config.yaml
model: "audio captioner"
train_examples: 39062
encoder_norm_position: "pre"
encoder_activation: "swiglu"
encoder_mlp_ratio: 3
encoder_inner_norm: false
encoder_patch_size: [16, 4]
decoder_mlp_ratio: 4
decoder_fused_qkv: true
decoder_qk_norm: false
residual_init: "none"
optimizer: "adamw"
beta2: 0.999
warmup_steps: 260
weight_decay: 0.3
Rows from block 3 of the audio encoder of a small audio captioner, named by matrix and row number. Rows with one number belong to one neuron. Each number is 128 + 32 x the weight over its row's rms, rounded and kept within 0 to 255. All counts start at 0. Numbers have three digits each.
After each neuron's rows are labels from the 100 clips, of 14976, where the neuron reaches its largest size: "responds to" is what is common among them. Only what is clearly more common there than usual is listed. The data: synthesized solo parts of chorales (CocoChorales). In brackets: how many of the 100.
# gate: MLP gate (encoder.blocks.3.mlp.gate.weight, 1536x512), inputs 309-411
# fc1: MLP up (encoder.blocks.3.mlp.fc1.weight, 1536x512), inputs 309-411
# fc2: MLP down (encoder.blocks.3.mlp.fc2.weight, 512x1536, transposed), outputs 309-411

gate.156:101111086142115133112095113105146187106106119187106096147123150167109114090106178113116175110119089108117158134118155112112090088152158154088132115159106092108120118160130123135127101186020112152131139127115063104144128115195167163088117129165138147118143157117127214141199081113156172089149133122114096158188
fc1.156:118148161121169165137169111108130117122126145153144091086176185114142123148152097174169123167224098167168127128184139135149125123139139080113145104099098148052118140134167167110058212131126129152154043159097166116143133134121181115150121072109079144095175122142137158194121204149085129166108172135157115149117
fc2.156:097098110100154137120103153123136078137139157136096134098140084109158128101085092183149146123159140106090176112078147109164109131165122138130088163108060110048054119218064121150117099149121120182084146036082113140108122149143135133120124090165107116131136115208123155123156142142099110132102077203159137191131
responds to: note D#4 (40); note G#4 (35)

gate.50:143116108105146142138095174070112119162108160119142141140129140105140135162098131067162155067126104128203218159191121086161110142157147154154138103095112110100093100136177096128114083081131057133064114093135084095147135127097127128156083129152133080138099145162157110151203155097097128168128184115139111110157
fc1.50:128139109083132183103143142113136137140112110146135110125177175142153149179110088087153151098096121093169174119188113073179097102105151093200188155176113165107136133134098125081123137126115090119075045120140111085128162152120129105125116123077161071130078139076169140210149122086128098128112147106147125165177
fc2.50:136175095103126163138132157093098164156100161131114096174158151125122115172101080143166153119126131153128174166088140194102106108110173147168132178157079154094109139122125123123126113135193142107188130188099136089156138107101135107161129136173075145133138103145092151103176144115139186094152117105131156140084
responds to: bassoon (46); note G#3 (44); cello (34); note F#3 (33)

gate.17:139157122092125129140140170116104063133185094162129147158173157125133121155153054130125110093137112125169096153120132095112110144137133095098081112143148171096153134090214079090044084123149067150120105103137118146172145098144170145125122165149151110138118160082115057050119147156114173128148161081115148190126
fc1.17:107140120170088142131073098111127166109092163094159149109120196170102087099100076102211137183083156116088129123114153179083154122159184184106109110134125129119077060121082133117192115176145192143123131126072165110085110138088145153136152133104152144074096134129196115131135165141153131098110107123125093153092
fc2.17:108167131141111124137102087138093174070142119086159092093177164172152076110146152162108079117151059104181148134108127154159106089175108099126109094116141130127144102168097061122118132094107103129152123130122125098106156134101173142119097109141101134129179134149100126178119116170112107114126088118160114124120
responds to: note F#5 (37)

gate.64:144102163064169146141160118138085084158155129130097132184110110107125148078122114134147114139139144170163114178144136118142138121161131123146124092070129166176109142089104116077094135092046121085186125148151159138115151176066158098184125105094134122157096130157090127139133116063072097188115141154152112170151
fc1.64:195096120142140187142123130058139087062144147097160125118081116163136127156091141148097071160102064178162128045137076146149180111064154142111086087101167092156125084181168144115125118068138146110144222092132175129085154113144161115107137130095120150132159105117093119122149123173125115109125111159089137106070
fc2.64:159138164112150109111131128051164092137112147147145134101182122125086119205157120103130103096097122174135109101158183099149137138140120160152179129066101129149115118143225083123140077170154150108109161156158191089185133050140152067111107130178169148133146170052144145089105111129138080164146110149191140143103
responds to: note G3 (99); note A3 (60); cello (55); bassoon (33)

gate.703:115174109095146136068101128105087106121085123156130086167129135093145144128101121132165122147124095166168156154224115107149156143121171138078135099142115149090133129159109159145123137133065153144147112133159162172109093151116106137104136159088152134099099105109109114124104104144110156185113130120099057120171
fc1.703:139085074154153138144134159155090152177074109119157116110134177130113107139140130115108159160146114120135142114163202162123121105100119146127121132140108102118104097153122168122175143134130114151128122102095122052063089180088152123139086075140114112118138073159144125190194151116143123105125137112159193081101
fc2.703:064147177143127165152116148115111077255091143108120092156192123131124172129089064150117099129084144132126070132157157138115121075091110162093135091158077071101093066089128116193118152052122133111165161191111079064156110110072138126078104131149076142128110121100079124097114153124141129083113123134132073139137
responds to: note D#4 (54); viola (34)

gate.443:131119086130218122124050136146127093200111122109086106138166143103104110077085091131137136115152116117162214157110119193122125111087145124137102115120095087148132123095133097146186163098065124142167134148154118134152105131076063149111131165149125132111120097125112137126105134169147182158050088195159082096173
fc1.443:168147169074116142072169111173136169119127115123136111141126098151084176134097159095090176142058094154153186100093077146090166209089112119163149135137104159164133149109110155178051142054130101111152110101138148073080146103140135122090095174095096139186139071175173140105202098145063151094129117181171172081112
fc2.443:087102165089121138095154183096062127147125143126141137182117108038066067137037152126154113091100185074119099104167142106122126126114107102137164124186097144156117106145155123183107207107082152080169136111117152123166101094143118160176099179119105086108098140119118097099140107087135168147152190155075065130134
responds to: trombone (36); note D5 (28); trumpet (28)

gate.654:094149120130106122220146180128080096174131106105094149115137069108172072090143114056120140135171164108226166124155086107173135094161158108103075166157155160087100100130130137079107135158130149141127064143099098228158178177078134138171141162188148117112118152140060096095056143110143199146132116108126088141121
fc1.654:044145126162135075134108095133107096071147073139130125075153166111161094128108159117116136147159097082150108145112158086148172112124122150133116146146104090144108144143140096124105142071123179206116114156103147108128113181104138044157123121130155103077114118130105140163118145114190102127197098113101088112124
fc2.654:119106142131146127138120131114113156054101191182178123137189135131100154098050087175119130169174113102185146100138127145156106104124138070130108160168129120107114135111070087102098120071111143101167146103142150053150148121105176107163099069126118096150115111162075128101143140090140089121145135152141154129124
responds to: note A#3 (63); cello (42)

gate.464:102100122100085056157146153083161117151170189145137132148146118167150105150155176180097134119126107151099106155189189164097114145186139046163145168082131155127146185081094133127161149178152133104151091154112105128090142116155158136102112111083194133134174152150165124166139176134087063137176168134110129091188
fc1.464:131125162095158140097127128105122212142124164165182144158132143155097132148116143180144161114122183128156189108176128120095098132088171099120142149072136169082088103123133133141146139135150136070152124082112167086132140150129163150178113146110095126149174085099114151131173121122128048122138109132152195143084
fc2.464:175105162120168138127088141093123107121086173134155067183181171116118065215116074089192114097153120171204105093163169128141114132138074185172139136108077127111086095077114103089116157112090123165180138149129187116139061117102184112069131106159117129144090128140091091068166091076142114120114160104121111096119
responds to: note G5 (62); trumpet (31); note A5 (30)

gate.174:103088132127146154186098170167066110167118105145111138120111111132160192052158145033173151119117145085092119137119101121175109116184099131102104121149131110161094144154144114087187079097155138134103129097063073163089065139098088131098138130138115114125084098163171173138141161134157143142106134114106131140111
fc1.174:106105098191109106141147079095115108119086152100151194095084074109197081114139155145143119132184140147088112147166083139103092073126189129118151154153144126122118109075055114146112155111119189142109094144114114075151146139105117123117118127082121106140162157084162078118175155138159099209146114084092115132125
fc2.174:088132049130126105090156086169127131130162134093115141135146106144128170125093173145088152158120134016122150146137079090126181172134110077127129129181123152180147160155138119164185132157138128165128105128133091158145159161171103152149063149083127124101121139121153146162066049161072141134145097140123119095141
responds to: trombone (49); note D4 (48); note D#4 (38)

gate.451:116173145150145153113049166129152091145079126154162156141156118118173127109135091103188152045128101074142124170132092133169054069113119155135163078134168088116078118108136196186180144157113138120112072130143132108176138154108072112124138181108184108118130128085155115154130136130142154156148154141124123096159
fc1.451:143097109137119131151141152113146153126106158158159145096101053107147151072165091152123171130131105079131149145086114039167122121172149200105147136099141110124096130143179123130158118128152170109093068130114070141160118192134135095118141149146113150132082148138116156123159161100147158156127148142078070140159
fc2.451:155145117117135138040101159177093086091146101152104125090132172137143126131160163091078187171150076109135093113123087086065163141075152162176158074196125116179214077176167132108132147142159113192119125114161115138136084123230140127099147121136100125138154110158155049085139136173124061105151104128114187088165
responds to: trombone (45); note E4 (36); note E5 (30); note G4 (29)

gate.38:138173124151153058094097077130105115161082108104189055140086120072106107136121105072176157106137164101156173159089106180124137137134101156103097181133149123167108117109066087178166115158067036145185147121117082118130117119098072146147176132142153112137071115183162095120154110103116138147095112123045123090175
fc1.38:112110145125092121093152101074169113099116121155199151112180136199098116145104131137089092148167069165184153079136085180083145139060108149180091100164134140133165142079120153145067127115145097137166146132122200053092115085145150171096156141089085167105176118161081153125114089155106134068158188172176161134094
fc2.38:139090130111126123149026117057117146095154134088160102138141088122136081173095098166097098098089151139121147127103194131133186119123081141134170126056107120147125129172174100151146094174129169146105148150152192140107075125118114114110105132168123132121106140123119137116123107121089106142125119140118121138134
responds to: note G3 (91); note A3 (69); cello (47); bassoon (40)

gate.22:188184165072158101136121120177158130185126118159126090112158100120156128097041109117145146071112107092123066183078146145172173165103146089115157107154127132167132129135126113140146116099069128124123160153177081114117148122112121120150181164092173101172103115122064047110090139158050151162076091130078147161161
fc1.22:142117081113140091124108178144114110146164220143128133033146160081157078157140161141132150135152163111104153103090144157167168181137140122126150150121081167136127119144155082124173089139166121174174132103139129095130137119134147148137140071140117135061131188100070144126191159112109119165144124135103054126084
fc2.22:134121126116101093113130131153117119179116090186094136168087120110166147090166180137128075168159111069099108075226151099115156137134108089047135148167128147138161102106098119161111117138093125125123101079067092129152113169073112131132091153075191113151116156189133183120089105112118113157134117182107138120106
responds to: note D#4 (55); note C#4 (43); clarinet (29); instrument: viola (28)

gate.630:189155191117146156084079098157114099154134105158082107143147115169191138068140115129207142111100167102133090104144143063156146060167117101113087045062143132133170148126134098117129182154077110077155118192093122210147104109128111116126135131161090096128134112145114081113171125059140132186060145155144089124168
fc1.630:149127157103181092156214182129109125141123149070107125178112117101112111128190063151142163131183159132094116152180128135131067114111124083048144174080120159079065081113192113117063133113170109100098159079158104116097127200085137128126089138168104152096147135151157192124109130119099125098157118138168099172188
fc2.630:146066133072153147192191156156135128185149162139148101145168126123141135162147083146165136052095228205097151139101181190129089107131127111111136149101095131115134128145147152133079105147127102136119137123095141111142136134047119159165097157121148103164135104097107205145160131131111087165127124127152165105127
responds to: note G5 (87); note F5 (52); flute (45); note F#5 (25)

gate.687:127082106156146072165130149141069117111121142136114081119066161083060136158172056141142132137140167142097127111174126153095149155117115120150110148169148161122093107137092160107157077164143164163162136085129138098080125151092174143193083103159108155128202124165107167128132160081195084143181120105090081162150
fc1.687:034119151170102147181097094118083182078073122122122096097109175192098126135131043167135138154137139105159114110151132119116152134124160181135105119185154102091136129138082204156182115035116122126165180159151133079052108165090132171104126181139145129142168124179124158151128116120123143123102080133186115186108
fc2.687:172097171098148092130106153114164117132113161132118154203123134082140096130099094202123108076095169111097099193085129178083133127140083145142146146126102149149095145145150093092088112120126211126120170165141229148153093125185136117171138104161124161126070144115127183096135143137085155174169153065105142127139
responds to: trombone (70); note F#4 (68); bassoon (25)

gate.712:131236197159141086121113102096100194131143091106125158139073123141103144118091122153115130098070129136161078118124067147147124089107092156176162063095172124111129153081113085125111141082167066101105123108153194138087172114113125163042172173070133144099141160105120123122091119161144129151110113168132094149128
fc1.712:127089078127147179129079175162054116070109097143157116109143119175136079149134152082140161185134136118132156117111159069117092175123149165184123166164105125148118098133146135114110148094105108145134103128148119086173131119101179125189060110148115135188153088157117117154183100111124117138137157123195126098116
fc2.712:117137128115162175183129130137092103105138104130165106130140101125075138124104082106209163105122132181190150083132185167176085133146119131093107160087118109133136125065135119110155124133089121187137072171106173114165108115083129111153120131150124127129116108135081090144170140066100109167095149126092088131194
responds to: bassoon (49); note F#3 (26); note G#3 (26)

gate.371:122128133099173136078069121113026165136097080106176156134141153129116112132142121098114097179132092155178134147156107067127131108106165127166129096166150115117125118132100185136141106063121145161169116099087103088163116127100136148127154081141110185111158121194114159174124040117155139157142121147143150144114
fc1.371:140139154168155165095160117100140103138145160136137124196053193145147089162176094055170128082082169096083162055154134148114120071136100089100151079141145129133142113095121092155199100143139116074116071092118177137122114087172075161141128122163127149106114142112106138135150078163132162128209173081113112164131
fc2.371:069175120096137115140075105117147099125137167091087081117121093096166062122106109124134196105102136127104121121081126117126143166135144157145174128055102171167146108131187127139197112119157161147103162165154177130162064068106116194155180143179105182108106120160124135075118111158106088142064160102091081140163
responds to: trombone (83); note D#4 (73); note F4 (49); note C#4 (38)

gate.228:089127112115113108137120103121070165123221190157154171122158089181167164117171084104125148147117120106082120200157150088209148152125120138085114123053081127134162160128107143141199104166197085149144117110113111170110144146096151105137070148173153057116129120103114149121160146073131112121129177164131120190148
fc1.228:123141159107091117147115181136139147157099089153126146145116117116113140196148185168068104129153126106094071133081088115154134120097140125143134154168105165160157152130128115062098111104118116116194147110150154101101141069137123104139148164119107117139143142117159083105159122134076101093165165166120153107115
fc2.228:130147153126109152145080135069095139145092130117130143222075140112130159125117189067138136103171134104128176192101219154133124159112161094065102149100123102171154161110121037125080122168090154113109128127118060132098113130094090080149106150115104141090129144175155158186152167069097110168169135133074125114149
responds to: note A4 (69); violin (50); note B4 (36); note G4 (32)

gate.9:119106094185125154109128094130121039129133155162106155119150096146151113069150150060117134131120172153139123162087164104075162099083126099152077143147161110161125133112050051125138086221201122158072140139083056119091141096155117167151145110169168097168113105127147140115085120106139134206138081074124160154141
fc1.9:128090126168116112088118126106191168086101138157156095133122173179080126145101184205088185084153092134107170096072150125146117156103134133135137179178131165129125129135173173093111108069139105168181141096132182074147120157212107066113182135131122092169158095105158126100180129193176091124127121143103149154101
fc2.9:146127119097153092119104135130152112101174122091126132135058103131134086168088108117159132138099128149084102134064149129175132169112081129109125103104141109136200083147169134127178145163083147127088110170170143163138134149144086157136104121120193148107110149122128147181113138167086152133139151148120132152156
responds to: bassoon (40); note B3 (39); note C#4 (34)

gate.328:140172120124097120149096130133118109097112158136122148127119088178158172141033153108036133137147117114182146160115096080121138101097146114100084101136128160153144150144161080108111085163153068103116168092159138127129119071146186133103200171143101110131149103130161155109122117159177109096130144121131152127059
fc1.328:015137125145057111115083113089120104089150154153105151158093095121146086126136099129176150129128128137104132114131178123090139083150083100084083076143100113146138140156087129155112103151182163092100137132163167130141113110135065158079089143132172132142189119140075109068162112141132121109160157161162181158151
fc2.328:052126125139087142102130104052120117149126121125140155138104147169113147111135127136138126132121165072118151064128126100130130110093148130155104102160165136107133125156117140134164087148141128062165115112085089128155160127023116107162064162171106099096183120133128159132140141147133178132128101174171178112047
responds to: note G5 (96); note E5 (42); note F5 (42); trumpet (33)

gate.187:104155099080170158183113139111167073131118132188154180144124119095181093103111084126103166082158111142115103114134138145200129051125173114088162130124117141123122139200120171106114002106146155188068097117151149165116128106117182092111062163098136103083156144129156147117125193102108116140163046172113128153173
fc1.187:154096163159129121075143100141130194114082098143127106129125137180120127101167088144098141125116129170141152082166164107121116165118148122095146218190106111039117080127141191122122224136083155130163082140096144075123128133114091112126140085104106152175162079101099170101097087089164187080134141137127102115158
fc2.187:093200176132097078046125122138126149097104085116177094125141122129121132086204163096094141139089074076138144101166177077137092148135106129149109108133132094090135108131094085237162140116069077049166083157114118129155144129100123185169061144153081159153136089175162095117081070129101166143152129127163114059174
responds to: bassoon (66); note A#3 (41); note A3 (39); note C#4 (36)

gate.232:170117125091099107144097129125147179177140135108090186143160119099116184114130087131132147131126100113167145164154071059166158093151170115053162052115147139164190100137086124150149154130115109075071137132133034186183097107121151167074138152117166149147110128094083129167099144111128178189132167086092154216160
fc1.232:084154113115112201122092105112107165135141124102177040101121152175092118126136157132122176125191169132152133131101111156134219166098078152117078133118099106163169169160101159146116139147166139122112155148121119055120124133182114154152137129123130137105197121156135180058120096150151112104151163226152092122102
fc2.232:125196125194118181093065094116097141123125144107167082062148181135068123061120143120091089164123118141115146129169097087133085053113150066161165057140187114104125144104115118169121177155132100056138142144153092095097128105129130104133146153153180157153159128147141145142130155143161172130129140210130126092139
responds to: note G5 (91); trumpet (36); note F5 (30); flute (27)

gate.311:106203135107084097102086129157143116093119186158113125141184122084112110105095129125056100110083106081167173157105071112119136114154102121123167105128142085170137153110090117134139123148108135146095143108172143106139164088119142137069189159151102088170094104092140146150122136176119076159098040115129121161125
fc1.311:089171130110134132158121088043125132142138116153129136062161177109135138119169151121145106087112095143093147173100168157088123141153117102146162137127147109111120164120100106089076142126171152147156119131051097100081139153162120086081043135173174143114220161162203135141126131172139081127125161117109140192111
fc2.311:166146142132146131102141098114147157109181139106109151226158105148157158116097102157106110118104197131131053182136142125134101228160073156124119083102094085113090184135182088172095152158074106104094156117146164178144117128147194099135103118143126116106121171139122160109137132074115097145111170105141094108115
responds to: bassoon (29); note A#3 (28)

gate.4:114155102129095116152149161126124108135091103017126142164142139139156167129100150103150121165114109150171121098147102152125102129075095189090147077057167085103147081123176095135202116126036093115084126142092145107091084097093156168093161131135101205124138093137141140237067118125152143108183106106124114135116
fc1.4:108133081134192137127183102136102162118126109137119112116163139197108133135119098156131146170190140168124098175140131122113120187094193166199091118182108134105139100120094163128105126106103207144173137097135135102100117114106132120120098147110116147138156123136097104161118098103097093145149098034163133085121
fc2.4:141135097134122156104104120073123167100059165142164104219153160095120055141095105161153127126163134118137116113113124121134099162115115087169132176176099129063083108163090121134115144112094153118170135111095154132134165087095120165091109122124091108178106144149118112112204154095140122118166127059044094118119
responds to: trombone (50); note F4 (41); note F#4 (33); oboe (25)

gate.389:098180130116110162089085143121144147103165157096186158155095128142138117118158105135176096144091086111132187139129059152132145168122142121099171061105149209182173123070107145166123153107115097110173122068165111163125094156185127179169143115166157111117174154159103119157093136171088152097085162185100138140159
fc1.389:094111133135110159106089139142163127116131168141098130114116156071147066121133099127157165126131122084117127121144093174114152113157115127096162148118132150087084097154124178131153153160131210115074127150091131177127122145137029125166143131136125135086129098102152093180114173184116152123088168179088068185182
fc2.389:130144121157097170085121080103135119161131146126118112158101085163131118092175159120191167106126125084088110163167126091101125115104133094144170090166169155132162203161120081157157111141179145081134115166071121142127102078151128056172127142163136113072116149105141072120123168142129186172125160151111127165181
responds to: note D#4 (27)

gate.288:139182106115176176170133104133098086167125096091128161121098069090135170112158099078111163106119102101147151100166106138078145157117142081089147112101122151142061123123177099167163105137144124155105095184118112137166176112125144151188095142146205120106156199135156157146114135114144152137121078087148057136162
fc1.288:150164111197186169154162039094125140130140057124168124130096158141069107149106097112111054151171102162145143078083143105148158131081139167140183120137129116095118121077099105094126178123100185170109077149136169104111068133098136091085149107126073147118138089182122095147165108132099138113112096138069116118105
fc2.288:108158155131137191076078123078096133117078133107164163141139142120099089090133156149118126117163115130135129103121089132130103145106129113195101109169148112171106123110066151154204053087126107175186129121154101153102143104088068190124104180161109151110164126159195095183171137134086121080145103136112142093125
responds to: note D#4 (58); viola (33)

gate.13:116121141114205167071120119057128149090096172126180099122117127101125123171113092127136160171170142152155141147109140141138116109071164182122111111131136103093154088100121089123162153126089081117184123136190126112126151161107138113159109071118099147125137125152131119179176111120148129088173140130133094127137
fc1.13:134147155105087066097092116131168077170166123124082132120161131112131122145125167130075154122113127099150071116132141178134121129149094139118121099131178138156119127137172178194157119162134124111095143096132122139101077098087059118096122125214180159105134082102105102134079167186098158115082118141177076119154
fc2.13:120105106128156152117089141121090066118101136067143119095092117186095121136100155111134163151131132105119126188109138074143160160095161182134123072124173108128116150094128140108166118116127093201117136101121147176138092130132112191116139151133094133110170096139113143121133177125108111103169145116104083186182
responds to: note F#5 (42); note G#3 (34)

gate.582:091124147142109136027131095185054151118161160118146160158156108089150090123146203123151102098072147105087151148100119154151153094163079132090107077042156125164151206110165088122139173132144169112124141159155075146145121121182106196128157153124150145097076183149135133160146110126096124199113148155108107149160
fc1.582:140108076123128104140079155121060106173107154143100133136115136096120056139138064090150172122126132139105146149157116134159063037189121123085180075136125100102112095173099133131179095206159171146097085116102091155086128126124106118120116126208106117084123148097151144145143152112077171138080174120121105140197
fc2.582:153036161156062145134135127147175123119136170135115144148123139121122104100114117172062128141145131071114095145152044172012134140106118122171107081194114127146167091143102158136110143089156087123127150126109103102091100139135113119102136115112125157135073145118136133116147109166179085079177141114153146129118
responds to: note D#4 (61); note F4 (55); viola (47); instrument: cello (42)

gate.213:144131124109087148075142078080108091150108178113135168106165112130147096106100134062149124113130144118110103140099132163144148087130176133090108114117135078179095141147125103177180078188160134116103187106113077191073141190124072115138087127133128115082089173136135182121106153132149140127155072205120173169141
fc1.213:109163164085085162131124157125168036131144157089134109116093106114101072157070169119132132079133166124110108107119118158111188142102108146174197096143096126176136151121127130086104088138175178124154143076153178091094101074171097155152171147137128095113146124113136113080099158162106076117113095161106107142149
fc2.213:110061050066127128137152163128144074095148111166100113130134134110092108171174124126165132118148178121149119139091137126081149188089123152109154136101051160159142106057185150103171113150139139146144168126130171106136093084166108128128144159106168146125127103123126152094116096146116096123128133087139126133135
responds to: bassoon (100); note A#3 (66); note C4 (66); note G#3 (54)

gate.571:107117123085136059116136137148147148130109125137171144186148109125161089051154089119068097090164173083111129177133107156164134064175176145152134121144104113135143215106066175094095096114087140080130174170117155145106095131076143121154131123152145107116103143138108109126078162134088162156128155225151099144149
fc1.571:181115166159126137081105149100122103113187094166094108111091098162124138126143190135091041102103144180150130092155093117094175122144134137113134152121153115146173165095187161130125125141149118112142131103112174122160102096168093110098082110137184138126147113148137084096059136135134118061116159110093172116103
fc2.571:109160162086056157123094091079172151089185103060134155081079133142189114196169154112121132131094106086114090128101148149119149153158096164106157071118182113114163161154150138129163123169186163156087171096125109206100124111122100109104120148129128119096139134119091130159079136164080109119110099134127185154085
responds to: note G3 (85); bassoon (83); note A3 (35)

gate.415:138110145164186119125148117087127152117126115134178092143082160148083111153149076121112124127160152159126145143143139123090138134120175165141155119150161084143064100170122173131145141057126164143116158043181157108109097163119131162104122088128067167139206096114109161196107090127183136099170054119137163119101
fc1.415:121145165071088142092145125138196145159172147116067183150151095161161120131132112125160096081108136170077108130133117115181119086136104122131163134093124162146165210133124101167147168137148076105119070162097082240128176131172147063119103118119148074146110175083157092118086093060113108162169183078111130123112
fc2.415:121126180176130132110111148115090123072134059059146094120108186178070090161141119109134129179184102163167141047206134132165092146098126149091118075089139065149113094118125108158114158123070065098134054140115081084107129104076147145101145170136143143113159062175147075125128100111141101091154112129172107073069
responds to: trombone (43); note F#4 (37)

gate.649:118104127138084087073168102120130068131121100093085122091136147134110101078086143112156185175100144113153084122163081085120134149183170134058124099135094116126160090116144162164151105171126156140089142111102134068143130095142129141062182099087142190112084153114099127090094134104145130112140123116080092133152
fc1.649:125163136124132125162172146139126142165142087088096151104108117064182133110155118050168125118132144129155159133147148147177092072149188112096130093128155129057101125116135125121182105099108163118117114151122095130121122155134180123176074156091140106096087135129116171141166164071114154173134153133112076158169
fc2.649:175067162092107139100151188137126101147104143134131120116176177147115168137095143176069123168126150106137090120139116129082158137088153127156126149169117100084093087150086084191054168086111108125176146122096118093153146098145183108119093150175102181174144069171098116095137123101193118094133126068190154103101
responds to: note G3 (34); bassoon (30); cello (26)

gate.605:115153140130098134061091125138157165118111169108134124157128177071126114154112128140066119121137142144123138086097126170129109112082173135047115111085077096143156120160107051138123177125057121073129160116179139149098101115134124168135149142091167127175135099088125087172122077173082210115094113184136123074132
fc1.605:118160114111078103182097165183176121127082130191123082123132099106139124150175108118118123117160108119163179100174112140060135159200110138106154145146118211074089117135185139168117157099080171142102166199156196094185112121115095158080087110136161192191111104146144177117051135110109216079145086165150132133164
fc2.605:103166086135078134146116106075101153103140154081101152152150111175085089145154192124133132159090150094137134163142108141103160138066168153160131122138197157075119220117187110136148113135189151101120146126137113084171119065117102087133098128165098110081208071133106138097124112117136176131179148088106111122125
responds to: bassoon (38); note D4 (37); trombone (32); note A3 (29)

gate.385:151120166187144154129092154081153178111067101076124105147194149125103097131102071140129107123128094148148147124126149078157121138149099133149149121121138082156057116172189117086169151144091164140142152165117117099162064113082135127103149107176104143093114069114130160169159130074123071155147139120120106101137
fc1.385:160214096133093136087117092129164185119138185116133176125129127153184099141048096157131112121166115159166145145124129133124163096090133114180151139145148187127122165122094048103090067087131153099138168115152132079142159096143107107090086116151122156153137153127095100128148086155116089155090064105091202126121
fc2.385:082147176069152156131101090106139096140173103116147131157135174158157115094131158039141119160105090140126110118043143110106145122140059135151160082115133139153119119141126103142175128097114140138175108156172158140132119124112103158152161175131128149140099079120108123132101043166097111126127098141076076153183
responds to: note G3 (30); note E4 (30)

gate.428:141110125153090117066178112118148168131111169107139150141092164116122107171155093185122132144127143138180166128148143204106121163111126156136118092091168050197132071140111037208145117167055082144139123084169189099095079090110129163145133097088091144141114084164155121174122169129158132186120123127106117083143
fc1.428:094160096105138129194205154150152050078106115150124134155217090110132133175124071120181118141145157130120113112139172106111114129123101132154153141196081187037129122055147150142074137099172124172079086140087144132171088120176157163131116105161174145147070081162090129147103162116159102155139116114086123068166
fc2.428:078179143113102104115127148123088134112116115133113117116121039171193145048175192110167140131118111153106111157098109112141133079163129108042163120136156110097144138144084129082070056119149067125123120111104108136091175153124104150162101117089154172153182135161136109187140207143093128160147117101153176181164
responds to: note F#5 (36); trumpet (33); oboe (26)

gate.150:121132091100196116147124141151074142062145157161086160195120087104143148138133088123101151129142146147153083108174115174144100120195090115155125114131124165096080174135161168091117054145135141103107150115165175111140173204087136103113070060092134093082180106117080148139145137122179086132098139164125159154173
fc1.150:098191177164082089148092090149049123109102112092113235111118086139135159131097170084096061119114133120139118183141108133140174096152110089074144067143144140106129203141118138182201124129139075117062100151166144166098207131142127081123121152110118137114113099143175103093111096126144143110143103114110089117109
fc2.150:156110066097126091148162085147159188142180182116065183096140084110225133080085112196112146087088178105093131209090182123153107108173104064125093181132123178066117140153080188186154091139133167104101105078155127157121148124093147133112177114156163083128138153141145152109094136158137108170099112120173115180120
responds to: note A4 (96); oboe (37); note B4 (28); horn (25)

gate.586:151077115107172157171177194123100150212125123099157096116169176092165153122145085088128149165151089126153120146096146120175117125139158165125132085150136142095108101133143172113146149139135182095079089170080120116104111148116207087133109117116146124052126092123157161148134137105150156155130141117090116082104
fc1.586:093164168130111117084172101104123159120116118108130113104078119117155116081162148093090141171139103144206086112149111133173143136158177181163155143179112129086172149127087088125094183065130126171137129128128115135146170110103175086129124082148190125157145143156083049100046176164126130102085126159145134146141
fc2.586:147082127146139129150154189140139174115155126116122118092138147085192123098074122125066108122153109168141100143072097110101131157181098142221159120186158118148150141133111095104114151091130151130094117114124108086098141130126175096109166093167187088137150157087132093148086118138097091144101126081123173092135
responds to: note D#4 (96); clarinet (34)

gate.151:119105132146205115170150168206096120147076087111082132145174161139173146122104097131171103140100167115092110117102136123139174147207146144160111173135176165110130142155132119056158185173115076148151040152181140080155138159098167132186126055176077093123134135102114170144121190029184148115112127109121122146150
fc1.151:118108168148052158115212091093154146086124141128133139135076148106077093170145108161125079160146085185150136105139136123133135142079176165169124165142122083142127067151093151156106143126141131097139111103145075109106077073112136117082105150139138137156145168114150169117197057206112096116097075166104152079070
fc2.151:134154154089155143207091079098121142139133107091113112148077120098125169153140145061152165124090124185172111153125184120139143167098133176093180115098165139119186100121180069163101156141121142173125192197120125144152113131189087113136118182155110141134128136090111149164084103087079117122110113157092149129110
responds to: note G3 (84); note A3 (84); cello (57); bassoon (25)

gate.667:172101073112135123139123148152103151141108104117132104106135120165176095123147135044135184127144077113149095161133154112112116109189130077105144133168133117096121110148149178117154134166080110145117152164143130189215113157092123136165103132173060101093124155094130138196133125098170112121171145139141090108148
fc1.667:107173168112166089093095085146098056114115146106146147152178123124101109106085118147117136132061133142189144175123087055171102125081119133083029100138092102128096121064141109127080143084170149084102114142170100132095101184131118083139157122130105111124184135136119140119099112167107123111109025145136090167089
fc2.667:143170155116171130203099115097111159151089095142163091147152174074100118129108129154174174112178127152160189140156157175159087097139164106153060145080135144101181158111094140098139076171131162101172114109094140168145090172082141135164135123099079154108142127116127121146162181105083145134143135118130132193132
responds to: note G5 (54); note A5 (37); flute (33); note G#5 (28)